config.toml
model = "multi-label image tagger"
dataset = "regions of photos with short descriptions (Visual Genome)"
train_examples = 101725
image_size = 24
crop_scale_min = 0.5
horizontal_flip = true
translate = 0.12
color_jitter = 0.2
arch = "vit"
norm = "layernorm"
norm_position = "pre"
activation = "geglu"
mlp_ratio = 3
head_dim = 32
fused_qkv = false
bias = "all"
qk_norm = false
parallel_block = false
dropout = 0.1
inner_norm = false
moe = "top_k"
num_experts = 16
moe_every = 2
expert_mlp_ratio = 0.5
experts_per_token = 2
shared_expert = false
patch_size = [2, 2]
layers = 6
width = 256
positions = "learned"
pooling = "mean"
num_labels = 300
residual_init = "scaled_by_depth"
optimizer = "soap"
beta2 = 0.999
lr = 0.0027
beta1 = 0.95
shampoo_beta = 0.999
eps = 1e-08
precondition_frequency = 50
max_precond_dim = 1024
one_sided = false
adamw_lr_other_params = 0.0009
steps = 8300
batch_size = 256
epochs = 20.9
lr_schedule = "step"
warmup_steps = 160
weight_decay = 0.2
adamw_weight_decay_other_params = 0
Rows from block 3 of a small multi-label image tagger, named by matrix and row number. Rows with one number within an expert belong to one neuron, the router's apart. Each number is 500 + 40 x the weight over its row's rms, rounded and kept within 0 to 999. All counts start at 0. Numbers have three digits each.
Before each expert's rows are labels from the 100 images, of 14848, where the router gives the expert most weight on average: "colour at peak" is the nearest of a few named colours to the mean colour under the peak; "top examples" is what is common among them. Only what is clearly more common there than usual is listed. The data: regions of photos with short descriptions (Visual Genome).
# router: router (model.blocks.3.mlp.router.weight, 16x256, trained with AdamW), inputs 0-127
# gate: expert gate (model.blocks.3.mlp.gate, 16x128x256), inputs 0-127
# up: expert up (model.blocks.3.mlp.up, 16x128x256), inputs 0-127
# down: expert down (model.blocks.3.mlp.down, 16x256x128, transposed), outputs 0-127

# expert 0
colour at peak: white; pink
top examples: text has "white"
router.0:504479414469516526483421490488529475503505522492452530496560515534546494517450462480499488583477474442533520520461573499458476472582511562453465548450482527475538424540436447540568495560500498456541514531443491545561543496506541546543483504485543437449540520525503437489557583486441504442511502570468523539465511515565464508510511472550512464506466510480521485516477598477597482491533
gate.5:488466476501564465544488526567458516475533487492492575459477564503457559397515580530533530484497425470475511532584504512377504523495485465477552492529456548485523463479542499576543457494550535553489496524532499556516529536524528431469435513459568474545555524469477545516505508510500467494480463441506481467463544499518525544475468514549433591519550569510551440452526458398447497481556
up.5:499567566480484482551487522498526536457458481463530435512489485521466488540509434443401546533472547576489430483437483517538443499479483506492472595514498448543474539481405494546472478490476503484455545510519494487476468426486454547512486493528437514443543518495456456447469491470511532502476525566473537525518483461507430508480584483440541414502506508515468559477469533543535484443450
down.5:598531520525515517457459535471551479495500509454403512558515522430464446463462525527503421537492513495523466459491555515582469533438507518525488569508466483506472543499543465481581463496500566492510486505451496462471530529550542449481511498419582436418485497480484514531404535487469560553419558445464503469480450516522505488460519530546506551448559510540445525454532444560492534440484
gate.6:538473509550490503470416445484421464455522452531521545509490465439554511492490528474481501568429513504475423396480459438509483514504536477489505465439480509538522432480481498646538574442596482447478433450476453519483508525551530555564514472499535539472519509580461463501421532473515456446512498523514584471535463476530514463446473551570483453506528532528537497521580538503501441495491
up.6:493567608465529537489455485417469487470586496543513470482519440448556476514549559486481528497511535487468403458482408481493448491517468467505479495452533518444529512592491513541485446478512469493538484475481492428493492493498492512552533551495566570518554472483511487546512576493457446534512500538478534558513500508488508504570504543542476412495499416456507526522558481450432508542452
down.6:455519457414481485548531479504444461498436535548494495499476566487501525528460507513483519481505571441488462519502483495464450454504501528540542505469473470521571605520495489589528475526503522575550485481494499498478486469556527482507467525428444414571529509552512596504468461524518544477461481536448502553416454450546545520530522500521586542535622519510429523503486553491546506488528
gate.7:540443519511469530526473530436548473510432522505542468507547507500525480499478487507495477470595486488445527550478533430495482446451471503520559527431517453510569462513493523544508478533442546527615509559492474517485531517517419498472528518446488517474572543523443516472418546455582466525474550524476491535395447571465598538490455512471512478537519519558532430461527559562497505457490
up.7:469552476485516469475526474564447534492581477497454531495451499495478521498521510492514527541407520513555470447522456571508520550552516497473450480572478546475438539492507468461496508469553455479389488439493520493505474486482578500519475482560497481539417454484564480528594445544411529475527457482529510463601548432538399470508546483533487516460475475439477569533464453445508493539516
down.7:443548496498498506517548560494520510570473500486500500560513416495513438405501474532549518482544545503521520504474557495559523503449488599543610485503554487510449514542444505559523421489482503480477531532477491481520490486490452490444461476537489515552535495477480481568477524496477487559520474492506469540501495385507479559438444489538497542482450496506478551517485372474438463473457
gate.8:478504480517519551505490481533521484599509433584474496479499493458485544432542463524486497546499533559450474513520467428505438476525503524427486620537532507504498458564539509500466463476474456505481529530539545485554468473487423450570468528536503468503475469448514528456525481447504461520460526459508533449442549467438552479564498462508473454492486507502498473598569540541504510514461
up.8:494460458455479582467487528536491544583523470549410505488492529482543500410485499474501482481486542567449511520527559426498473492572510513476505574550489500544484438565495495487408459434528464490502522478540563537547511466487474483546466511491526448554456472449471540500478529413535449524493504478469553490450489473402510486590465474491513488486476503504425481534538475548529503479511
down.8:465458441553564499467573420470464539471463467409496448519501400508490459574481582507525536550507520520547467445502594508507546501510488464483512538464532533549527472505509490448518511521523422512513458434452497455521466493533556450530500457503522508421491505486636443456407498527531528451449487570530502457456496519597486543514462508579482521496536578465467517494478488461451545479465
gate.9:485488544482531501503501480544466483498583473477505568497416530545443464496469463522535521489468555502528482527524561460478498456471534518450518515535479461582547460528519455523409527490614401507561571421477422524405548536517496537500489515492498509511479514591486508504538484403476476461502448559527414448563532477487526508583507494531508484488485499552476456491508487426447493566482
up.9:462539567424481457468530478453479533495505464526514488618515546471420544549528410544486506426500464542432509556527464452502487518500549548490497468617469569457473488483469504514503483501495588550499478496481532429431524462470499531475510465557494477464503441411520492468519512479520493578455477518489528473521526513486424597503516520491481419516516528500524536501516511500546486466475
down.9:489493551480449501495547491448516462497494491483562493528547462524507510582433490532523510546557444504570519476491562500457502534448492438608589395451474507582493545472522537477598556471479528511533491428407427476503485510501520485450529461499487506519483513466509481540459569477450490459559478503523488474544523445491513441518511458479567428521515481497474522518489542531539481459441
gate.10:435484532528460558501480548523456481458546523483505450547516474564516519536514531515559468513547510524563578496516535462530497513529545475513484453456554496548515497528514505487412469564467520486497516493439440485470426471534468526519495483466604545459458465527494507499462446435446471529497492516458542435503491482479562385486499501540499480559532495566524496525511479529464480434501
up.10:483500474569479499508531481515482507565446505456522585556482486528476482576480448522522523512540542486496507585497458530497441512483395554484505557462503503500448491480505500499485575475509536475559552512539601510497462489453479506521464444549461463485515469534575522429516493433475482483460494524452585499505589433433492500577552530551495432519418488509488529523536504517466482563530
down.10:505488566501485432507525509520534471511559513487495442543471517514491555497514445444500456609509450491530475469480470496486496577575466517453428488511503509549458525443427492505495425551465542487495488547496499530501476534440497470519507518506647492442530478490527460455553509530518592433555522473471514484508509501415429466467503505475491539463547512497445494467463439472499430441481
gate.11:496490467493547466541518598444583496491587470397511548520552498545433496430557524488459471561500489448427496485519532525510481484493503452480480554415506508566517563492490489505503588458542487508488507501497524467446525465521525486584559489485507474487490375489558532501460514523532521547477500493495486433525531488551585486524502543460526537562497500452501479493480502457434535471452
up.11:435495543499519502497486428535450527456486517536531509472452503431550454481488496527539526440487489557517530546475441461545530531533486540503544423524479508430544454500500447520516461553446477478522542507505500498542487577531479512498410481516464520524507535517479460480518488526497495470504473446523439535475490486503415481425440447485481449461504504534482545507504457575531446515533
down.11:531502465568484426580473491482485484536544510460506560501450543554469494475481493537510514475521481547481525492565588524526461490500516505470527525453488541524506465445465571472519490521518443484472484474487557594522523511391460492545437463509503467450509508484501508524551470588516546494496423446511431529466546518525546509534499439467449460419496518594449431488462529514527539494462
gate.12:487523449503523483516529536402452508508536490454457487480502480538507524524546529528525534497513428469531463499433477492480510490518464508512494460531523552517569532431502470475536414510543562600523485535428500499535518538509479512490534453496511461551506483471509453505459485524457502504494556489484566447486500531482534444511450561512414505493519473530527448494436474499538524498477
up.12:461545448512513513523547518408450467489530441440446466474514471532520531501544520527514567511520435480524490529403479464490507479505484491502507437547503526477575506463498466487522447553520613583555480532432514500525479575519443517496560507521516473565487469494521492518486469561503501516503557492472580459475479534535526498475419522499429520506509482508504414501428462502528505511476
down.12:495526531526464527520465460560529398496484537534453481489450465475486515506486521498589504476454453510470558477472502533434501535471558515503437544493466431470503517503547541526501480547464530473532494532543507468512467509533442489453522477503495552474400502468493439462457564601530489466602491483509500494515483502460421547481544477500485554493384503500501560373471519451482563537526
gate.13:435484563447555547514499513487469403444464450443465493505501452489544601502465464484548533474518503453493500434495419477468527505522458477492526543530563498419528469481483492513546450518477488598505532520485487420485493466515507543561531488443460533534507485521522480472568508502534499510500480518400503537549498480518439499460521510507533476464461485486489502485545480517476528525480
up.13:502558477484476493500416499535500470500509512493489468504474542528554540462382488445487525501532512529505493459486518544513489506500454459474442470515558491526505540518534530542492506550474469488519504524526508448573473545489449567490580508503450483508470467477527579455569473554562520480457482473475567480549401477533467445508582514488492441464437435526473504522505444529482497508489
down.13:556473544499482492445511477494536455521534501467448588505436448488475480473471557463484520475477513490581528523526547494520539422470524487526501507511476483508470473435596471510498513475559472459498469542530562558480507492504531502595462499436514461512499555436439479475438533469531532542594505469517445488534600505504434502456524561517529462440557481576505469550497451474523448410486
gate.14:470538518499497501541501427595434544538471445533506518505533510517441572465498472462521450486505480482596449504458443482511552453516518551543529519492549563529511512465486456558518490455571503541494464453516555469481470484545476452507403476489536504511523473509509467535432541514480484541481474495458444454519442507511556535474522499517546506510412534457520482530487510521455518478550
up.14:430471504476477499455485537570506616500478519521541482539522483532463489470506389462512529478554486469519517478518484444510548492468532524507494502479539555508490469470514539536448475547405426519532452486554517538491526542573474508509420517509493501546495527457509481535486524496476491542505542475491524536565469558480456498448528490451597557507454558507518468560514461569498530489566
down.14:522491482457500521518460476498521465422518503539476468537468483487563512502550511491535484562513521537485441520473519484445510513544505494538527587569484516481460473455537510544446536582431445488433514471521507467439450435517461548443494489401462549482482500511488485576455532517508459511552454578444529557471532498446486518497498393449480501517506510505529536454477547546528495496514

# expert 12
colour at peak: white
top examples: text has "red"
router.12:445560439527468428558509489459524488473504530505466495522567529460524536515452493533451537495548531470498567471511490495484455517548505462423457482517498538470524493524488482482539435518404472463553540508485520522557520424499541550518455504468497521441443490463524527419492492429491527440537467521495473528518473538594475470534558510473516506422508536537486450547536476453525472451550
gate.5:508496472554502494501460533499468526470559456573522433475489466443549501536441469477412539483519479555487434465492543510516429551528500478580454533476480470510445550466517516487468435508450467453496456499527529604556569523469461494423422559491536480524510518381412547490566453481449543529511511462506433452455508500554472469515548483487511457481489523476512515504485494555479531451488
up.5:477523530507544543501549468517512471535468506405477597463552459516447488522550510518554449489485475486490529483487521539527539439442474546412470537493520413587499448535485418565471563491543458610463545487432540410471460459529519495567507472458525495480438522600552453514491512433512505565436508545494525517470492450444567498496465551596466489533499496476531495490547542528439443513516
down.5:451512530474493459493525474479506477433522552542493463513497452460516494519491551517452540556509552585478454485508486508464539501562510540514401430510493511565571466571418484562460464472479487539492495553535496580563525485477533488537520509409483489486558531530505481504521551451490482510503526452545478509523440507518478502512451510464529521459472508500450477509441478523492432524453
gate.6:531580496506501526484483492506503508474498474481458496519487488644468538530497505461489567519518540438537521584465501473512463510452548448415473463441523537538552375512461558547454435472456571521540459533508505417514486448458513538489477517562568540451515520523484432525544520478509451526461478591461424467437471494479491528457466534502489535532500452485507440451513527489493538512483
up.6:515526595569527551473443487489526577461513526497504464554504490498504541503553492505519530413509463475518566479508532529492497521435528542526453441444464462517472483424511466536484510521464504483438503546498496478562452466519468502515508473445474492501517446498549482541569499530535492590530461461481521532464504531439450448537491607519509512488520481518478466477520564519480447469492
down.6:500511509511510512537489539524507516475506485521519528419524466499507506522436503490500460508482491491556484558490471549551521528478507478469530543550534524521447534542523569413489451466454504561446560475538478519553462519512442547512458481526554518436472462463415484445462395526486521524527554548528467535480516443533514388515514487470565474481576508529554524542531528493517347507493
gate.7:458449548590439475504490497517496528529449426527510511503437485445527457488536469438540555468493443466527512541548421504491461503567549480559526501478507588499529477479517572589487427515419462556546508544502404487549476512546517467520416528522502484511509502475495446531543523505526505514456539500533466523528499481461547542535517469488482473523531494510458514506517530488397529499500
up.7:582444491500509545532501480423520494470521502455536438432498502590492500463496479555448522537477546492549478561468507508500535480505534479482454504474456572436482491526514528523433491498495490499543545489454441501568434484498480433509529477473508518558581461486511436544529524537507499426511519584456490461492500431515457455453448507486560522588532507410478497459502488469547619502524
down.7:508518506512474500499490463451456443451496466513514493483470491552467511531579566448530492538520461592549466469413523507523446517479490492499538495477468444549579448435539477553503522517495462556559485560450494514561525538518510522496514590466554535527460518490417487465474515554487507487543558520505516511504490524460536403510427428497529479540525495448488504512488470515461459486549
gate.8:525482456537497476457496523500479491477537574505522515515470514591500496461522499461570527554520590500504509545443494508514481575458457556482477510491474472519546494499445497528472454514501505456517527450501493499509526503536479511518431528526526506491489477503507564488531468443575476548568478464471588482470467525478507494423525455527503427509515419451527497536492455506541498519498
up.8:482523450460534513516490524446501472512462456539461472520513551432462510489490466532440468468458427547531472478512505511518544443484529528581524487528558610465502546510532526489523561494535471516488473508496527557512525443489507552479521549533493488521532535491486402498464475509459547479429479569540430474498513419561504490565505525514498526472496533523438501456519551490443549458520
down.8:493483479518472480482501526428503497479479460448504529479353601488508488527507456458527529481497520608534497478468567450515474480407534436514498509521464533405511482507477484511510524485505475502514541500438460485507499476502498594480505531505446436519546500491546537473482487517553507468515445475508508401596566477526538541523462490554443532486485583519464522516471506587534466440470
gate.9:482457463491467477470511462529543539483483445468393542487541507524530478551489441500449492533581476405537460523534538523559563485461522403509508518531486492526459488468541470525490533499464467492412522517513524489474549628540512498513472507507576512486510501502511476491501564542513466415426470571441516531521486486450496488549484460453474499451531493443538492515479492527466479548550
up.9:473535443467432458461505532435534562544468492487468498501483488476408458535441576541508557520492516503534583507442486463437513493431487538521497512472544465501519512414553579433523482547516531486479465489507506489581486422486431562453465484490544468559513505453447522552477509468483576427517555493464503427554436475454472526506563472462491475557468497527445510538403513481489440459495
down.9:541499530543531482494531476495560546411507523556529516463559577466445516505539457521501482496502528424514533467573549534495517540489488377521474456501524507410486542532576529472458514534569568519493460533513449511493413496481487450486533502455515523508521517526440502489544445542422479466426475517505541491501512578490567507527491556468572544479476483431533556519437516512565474489544
gate.10:494435510614454489486515514489498468496535490491494466533413588530444513537457461511392542394471501585480509504449511427548465499418494497539529472501512445488477460507486467511542522503499541588498478497495511466413436488468425460436522503447534470481506541517474471469497490534432476459474516469525457556447469428438510556533532480492598530458536550523513539490488487470466487520428
up.10:462563408430496525501509494507455545487532393514523487470479503488514454559435462482507466569414468489465545474569549530465498487560443515437466505547547607514527480560450463508433532525456522491567528469442533567543483488464561495487546506549556559519478518486502470514517504491547541462550484539532502518564509526460493469593442519412466425516444448515520510509552445477496484532492
down.10:524533504546476534516464422569522542568498505500507472438622487468546530532496450473452571520579519538483389413521475467541475473505473454517550400472472420456461510485479503503447505479586532592469504492459475497537575505490547482565469491509580476529442506450470501454439438537486457510496487485504543507523579499476423514510502504467493495452457528518452514550492591532475483497480
gate.11:469459507506529535480420384515509553487533509466564436458515522502458509490486498521471515517520468507493482462515520486561516519454550476478496524460493518515489498478467482519466503543554467525536454488462488498490475506482561468570474504499543425527451542500518477523559474489542497463406556498505513540481519459536432545540509564511489464466488502504567435484414520525552430526592
up.11:496532472542478452444503489462520482511526524515512484495455499496577425470506515543470430523482436461483564448514522471495459479450589502523479479492431512494476517511482462520557498473503451507544433500441483473520493487527529478565530441450567427478525465449483507570573503464490504467459583435492524529485509483563507564529521504517521494555481529476556467461392508531504472551520
down.11:556482528487486513480499460478512500556558476483533478528495630510516539490524572451497457557479528459482510451462486490457478575482513601526469518513447451533532569470486412547519457516496500528435574492582526483545411506520487522464512515525542462440444526534479460465495498562546451444496485561529498423478521524539501508481473516487496427472453510548537477580528580542552504557480
gate.12:509441465500529483506475499509530501502510549460477558495518531510519548523488500450528475517566545415485506429555472525503556570441497551443484532565521491452522510532531512455488525491509527503502546468544516481529461517542488539441476439548441496550509541478448503542445448520506529529481492482528512436439520526525469488499483484469539417507451429509572521498459429429479518561537
up.12:558468487542545458487528525432524429487510502502493477549517508432486441491471455465525437518472439467500548516507532529560536529514491492515501481492478522528490574478523552511492553452486480431495547455513485498503533464471536521487484447593518428524592450507503483521585520533533479463555499515583472523454463524511512537555448455524532453507512442504466516540453514526476515541508
down.12:493614461401498436445514547500526413477423506519446554527612446396458457580480493487517515569507476534450504538502508531453484513462542543520472490538478476449598416480481557449456473531505452513571515503538501525440484545493521413462500446548505495491466558480596466486453477476501454530518505472547524526545590552474553522509508489484535474517512440457491504450479499487574567497539
gate.13:500497521555490509512484479540496476464474468491530521525521532459495497537574474547528557587465523512500546512518528444547510523525481509491527566519535549465488507510514488488606505477461485482459515417556437532492509471517550489502422492565538498496564480483541503441519575509461491542461427567453549579521592505433510509421453494472542497499496552552435486471433500576539473454519
up.13:502511517587484496519466461570479460500482485499536491541502560422534490548566465554540531577483526506484556506536495449522471562491453506511543552507512500451462490533508511525571526495443478473447522477533425516520486508494565487536436509544548472508542491498546478499496549517417520559482439541480533550537609499462489567435441484476519508438504573547452462472489476511510498460544
down.13:503487498567504493469513439507515559497467536478471458458454471521504469449527523460456502517525509449520499547477444491440494514520512464493413438473487479498549515455504526530491471492566475419472506542446514412438584471436465456487586505483363467578494508537515482481507499504500491476553429419563449586472481451544472476535545539523541460501511484530447431514526502538542523539581
gate.14:617533566474473544489481536417443474529490455549543511525444525555441521517496509511491536496497455503504556419537440560471460499425489540496495514581492498484441446480488459584465496536491451516534495512521600454586540504519560485470447508473540499499446483465584429465515518483479461537496482455457498512493567497523469507449476563498497503565507554462462460477514448518433481469498
up.14:558470457447511470531509481465517461514526490512512526478571545543462563484474525475548455531520512446529451467487509526489532423562507555464443460481554528477497489463520460528557452460542414505515521454457488495423459516461448494564499453522500520550490498512548541481517507424466526518497531488530481494560514501552533573519419426508449469519499491493597458455491465395527464482445
down.14:429533582467498461456517462586492501514490439459518491520453480469443477480578438571510454466447508526476545514464509520537507493519544562512485473489517504522548447537517544516481433415444587446512550408460551509536504497522514512497507489555486459529555535533513512521508516469504478484408582494468504454561454481469461537470507496468524512518527516481547479484460491469522549501491

# expert 9
colour at peak: grey
top examples: text has "elephant"
router.9:495410441458388529467508517552521560549457522547550504514579460435506567549537457528485434556481461490552540467421505454522576485585458524570503560531472522510545445481456553427487570489506585475427537433509444518575542562537535501547551542522530432491512515518492471536489475493523434549439457509493487521502497471511481488574443487495525509524519553451477520557525554554458469504513
gate.5:458515547461547486478522552477527575506534476405486569402524469584525509440589483600522480534541475493536546581512475539472451433506467499530529518425491446495478518495510536474508484434549484552492492510444459496469473491493511476492523458462498493488512489523487540503484522443499478474553498544527517478547449509499509491493479497509462502453530436541454470452544534419477580470453
up.5:489530455502483497437460525452432517526498577603485549499478429514522490471596507503515541480576493484471516535512516473472421425474435566510476504429502456572495448486485526497450525473534505548494487531491412497473537544494460502521546497455495523549450480439469568483450481515541440423516496479515549516542486473554605445501472433484485510437559454519502497508514460502431593494473
down.5:503530527529482487556484479575547536359488510510471471543484532455509504472485448498552470515449462435453488510438533464483434522499555542549486519439483556510496497514520474540482523540493477517503529519545484454448417519496422558505456543511554512484485529448512505470483488516538575479439526497522545498526508493596496512507562464567490541481478498499464540473416568506531558520509
gate.6:528544534545447603526529488487532464474472507474529520527502552441565452501489511487521525468512519527493515511446430478466523509595527531497543506529464472493450524480474524494498533510598552593528502453552499450519544508497491535509575516540516566491502478473449524461513442443433448480510491510571515503482544509479536510481470521471505514505538535471513476499545526551511450499497
up.6:497471485499461556526487460496532468509479543574439518461547490548529423453483489549534511513522561527495475504502438429521482509525508544513534481537453455506495498420483514499509511523552515499535491492463533498508529562510484560513551525487580518522480535453510532502507464430467482416551539546595476472505467549459498491462525528481491511505548560475470488522468489529484451506480
down.6:456480503467455471530521516487439455498503499509387541479531389525522497491446459467463530524443475469522506434492481504372450519507533506471544404488524512576547556518517387555499483547600484481449440518509523516487498483495479461497480523561506493489534610514551501543456533467475500524496499564461538527467520538504542458494549476496533471447501486471469448502515492567588548503576
gate.7:592505530587518486476417526443495518528539451536482473493503591507577461439452566486543497553505496598540519539531551487464483481546528485469524523504422558486491487469464507447516526504515472524522491462522436469523443625463533431513454487531470454518478482590492515512462603531502533538586526478478523543492473499529489554464454521529472491451524537523542537544497536539501514510509
up.7:585501514564537521398428521498530499507487486556538517486540559518480433419496501481528492544472516548506508517554464480462503477481541521451492527528469544523564556444460506440497551438531441528526507477547439452483419558430447458557486531524437471496454504516499429515511500466483543559572483444541503580487495465492470487510469535496469442419536559547580520474501498473503483529470
down.7:485515541566504521504496453480499537459465540472460504538548497486558500531496565457467532496548506416490522465483497516548512546501491511500506441419526525499569423415547563517487488504529440524543525462450541444598582518562469516510516475500490475532506431450541482497480517521464455436476477513491534551526494431530509522528442507524502493457609453580525530554486526499548482487566
gate.8:474501494508488459480490482533512534486539562505524459459438490490496456509475471539520518552484453465485510543497556530456527441497446499541538526501493450495518518464538439503523529454476534576497579589504483492541444548500549519528456597427526495463508516461476466423486508424469523473471451477580529501548564457525587476495488556566519514481478472474442485505488516426535461456459
up.8:528471549461514552465510515528494531483479447448509546522504549505442578565536524498450472498552601531520490474523455498573463576488538530490503511536458554525514401514443500469476468543454466421496449507465512445444557458457475504472496450491477541574429537505594500573579489535523451535439529519452475461462446506433432448503548467517467514531472503495535514478472490506433502514550
down.8:462474555449488518432458447508476481492568510448527448488538430520403441540533446468515490552512405569450542503514564485477549531475545544564504475506437519484503505455493458505523546487491508523525547496581476473475494572575505457475501532550496463513549530497541505455475494506483484468539491445555499480471502569564477564550513464431533474495495501521509484559482472445567521547533
gate.9:593517454502453496439561469455430530514460490550572481484549539482507538473519545483489545503563543468497498527459545561489563539495526456539534554499500528517468514519511464438472557542461516528565444550450479540525461524575479529485501468524409483564526434511514482479515639499422414488492457487544461507473476542461518515500509511517522484494475469468451477497511505494509423424503
up.9:501510528530480465479410495464554511522499538447515530569488468489453488500462489533545436498575502522515461445443503504479492470516521563540479535529484486463461598500523497507564487489486511444430500446481494460408489490425539520509532499484525492529512562437493485498483426592508577505538510477472448526593518539565491436370501495524466513500456467553476516514510403497461463556555
down.9:503424475504481480445416487563539549552552521521520539433457604527478525415503508529550495525504524505498550460473611488452448494436455466487460466515428473482453478498487560566514453500513528456493522441472551525508499528450503544466563510547475515442493476488480473471493557436540516529505446480524557493437484469581475543479477513488526477546534483581500506529432505452491535534483
gate.10:536497539481546437458462545456501449541543530523446472558479463524505466507508522525494470427521485544475597490530539484492440553535498442413509483501544454539511531517471516560526461511523438473480454469486496414430557443487592528549480456443513514546532471516501527465476497477451463491502470433450431540404524510504508517535441484471521445503492452458465506554467583521506552422506
up.10:517560478459509460525513560432548488540528507446478492516450516555485444468511537495508485407497501512467573482571507454528485479526487502446461480497519430560491517544453510596515505485502494436439420484486462455469541469492586505538447457493536554495515531509542497494481583486486506526443498421446458465425532530539472486550508541513429432499493458435479525531434499490525512413492
down.10:422556566536486453501523475527469514500469516498437551538487464521568436559544535555445591457489477523492459502476526506435470483469511447551463496494515474499519463445521527466501463494426458578483525525493488526508509526424497499579524426509470435412486497521567484552498479534465501490452549556614471471558501437501569577542418547499498565527480457464519542463453523473498450526451
gate.11:486456465469529474503462537527536505489482545503489441528449442446414440486529431520499509545579530510561471442453516480618556477481368523532529436491562555630472535503527526509506485524593508511464445557521421455561419456513485490530473443503489438488496538507472538406555465515495442518456583492484473514461571500454459496527423559495507556499476519507543545526450582530458572486495
up.11:446449462475531471521480534554544516470496547518491447530446434445427463493526449511482523535568515515584483441458510471607568482488385523524555442492575539645480544521535521528514467520558486521450451583515434475550421440506470487541499455507494449484499541518488550414575457519501458519459596479504461507462548488442456497523447578516486557479493529486551537529453561536475561495489
down.11:528509471517448502488499568468479510513543463435514516482557484538531501440456491559505531476470469522487485487480434534504469457489561473507500552452433454516478482472422564474525493473499531490501487455511547489480541546523588486447510513496502448511502537510522529512501570448435512566522464489535530535554548564489483474526537459515574479505565485471367564467535490591579520552505
gate.12:530501485499513489507537490524489457508536483497578465517548539565464590511429493465571492450514585481561503539514487548429490462511500479494551490428554488527504559498502500512493511483512488488402568479512485498585541476505516514485492469411467498542487494502468511504497534564476543487540452461489494561514526542444442493497534429452400549472507492557477541490455535492517476535453
up.12:542503507461478483500505493481514458523540503485562481543540522517472561507449470481529492468509580480536501501497478533493470498497502498485543511452545522537512586490544506489475509478555550518464528491479499465625529474509538541494444483437480491548492504502446531530548527532462549495527445473451489520497515540465468524454509426418434535487522481617434553500423528500484497555481
down.12:478539497465553496534509518535501499512486558475446483474442477410459559469598574483503482513491498449503511520504493569471467488549506510547421446466458465483413498503469485465529431515480482475556517494526493470504533547559535474478552528528539501467464462522568512490515525512460512506471507541462442550440534435582580457525508425548493498499439518549483563539572486500594541422570
gate.13:491564507557528527435413478509540411551475459456579531459496487476573538460510516525533550506492461487504512558493603460455456470444534533498462430511531500488463476469527466486559524431495508536492457497465539504532511525502502485533480479547510538482558454425466539510426493550518517556554539522480507538495477449508568517530441468444523548492577527484506461519560468514425543478511
up.13:574467500479541475575516540537437551508482566517427510557551542547459501485473471486489510523509443536494562515477472482453508506486493403482540508505451535425574459518498536524471486560515540467562439473486514475462460503451551544434501554465516419545482495615501506502520548533581499503503483502515495458505484485474474538572490529463505527565461542532487563539532531486554478456492
down.13:456474506565482590553483513575443548573457519491505519458511534460532478493476508530510492477414569524504433385476457497505542536502456521510527554462500530569455494494522507518567526483501503519502475433527440517532497517459499500522447514498513496589575466508499428460527493474563568480493498474578441541558545573500488520462469430490527454492513509442508508469536447479420533563463
gate.14:474529478514524479456473542478557531544461510528527466532496531528513537438457492500418489455473434608516457571469492492582481445502513465519529484531553523528437499498524471495464544468523456530445487468530526467467443543528473467493471502535466465473493579494517518541600483498448447442517552495477565548520497458560527516472506501540422540436582594433487503486458513540545495518480
up.14:453524481527499486434456538454533537551439507508515481546477524540509534444448513527420480458473445589526477550480516484562494430513511503509506486533532518506452482501508441491469530477553460540475486430549541466487427542524499486479444476527481467429491561495506477536561465502444430427500523495483576563523520459540531533478481505553455519457567598454462485492467492522540517496495
down.14:512525576592406495511532543494469491509530536459510491522512574489533534543401481571501558507492548532563486517536457526520393504509412505523512532460519520541554464409456496557527471574517529479507509558471474481571491563412518473517506486493497430428529497490507539504507508495448484528530513537444461498531506600501484476511385485521529558524497472477421507511457470531536535428526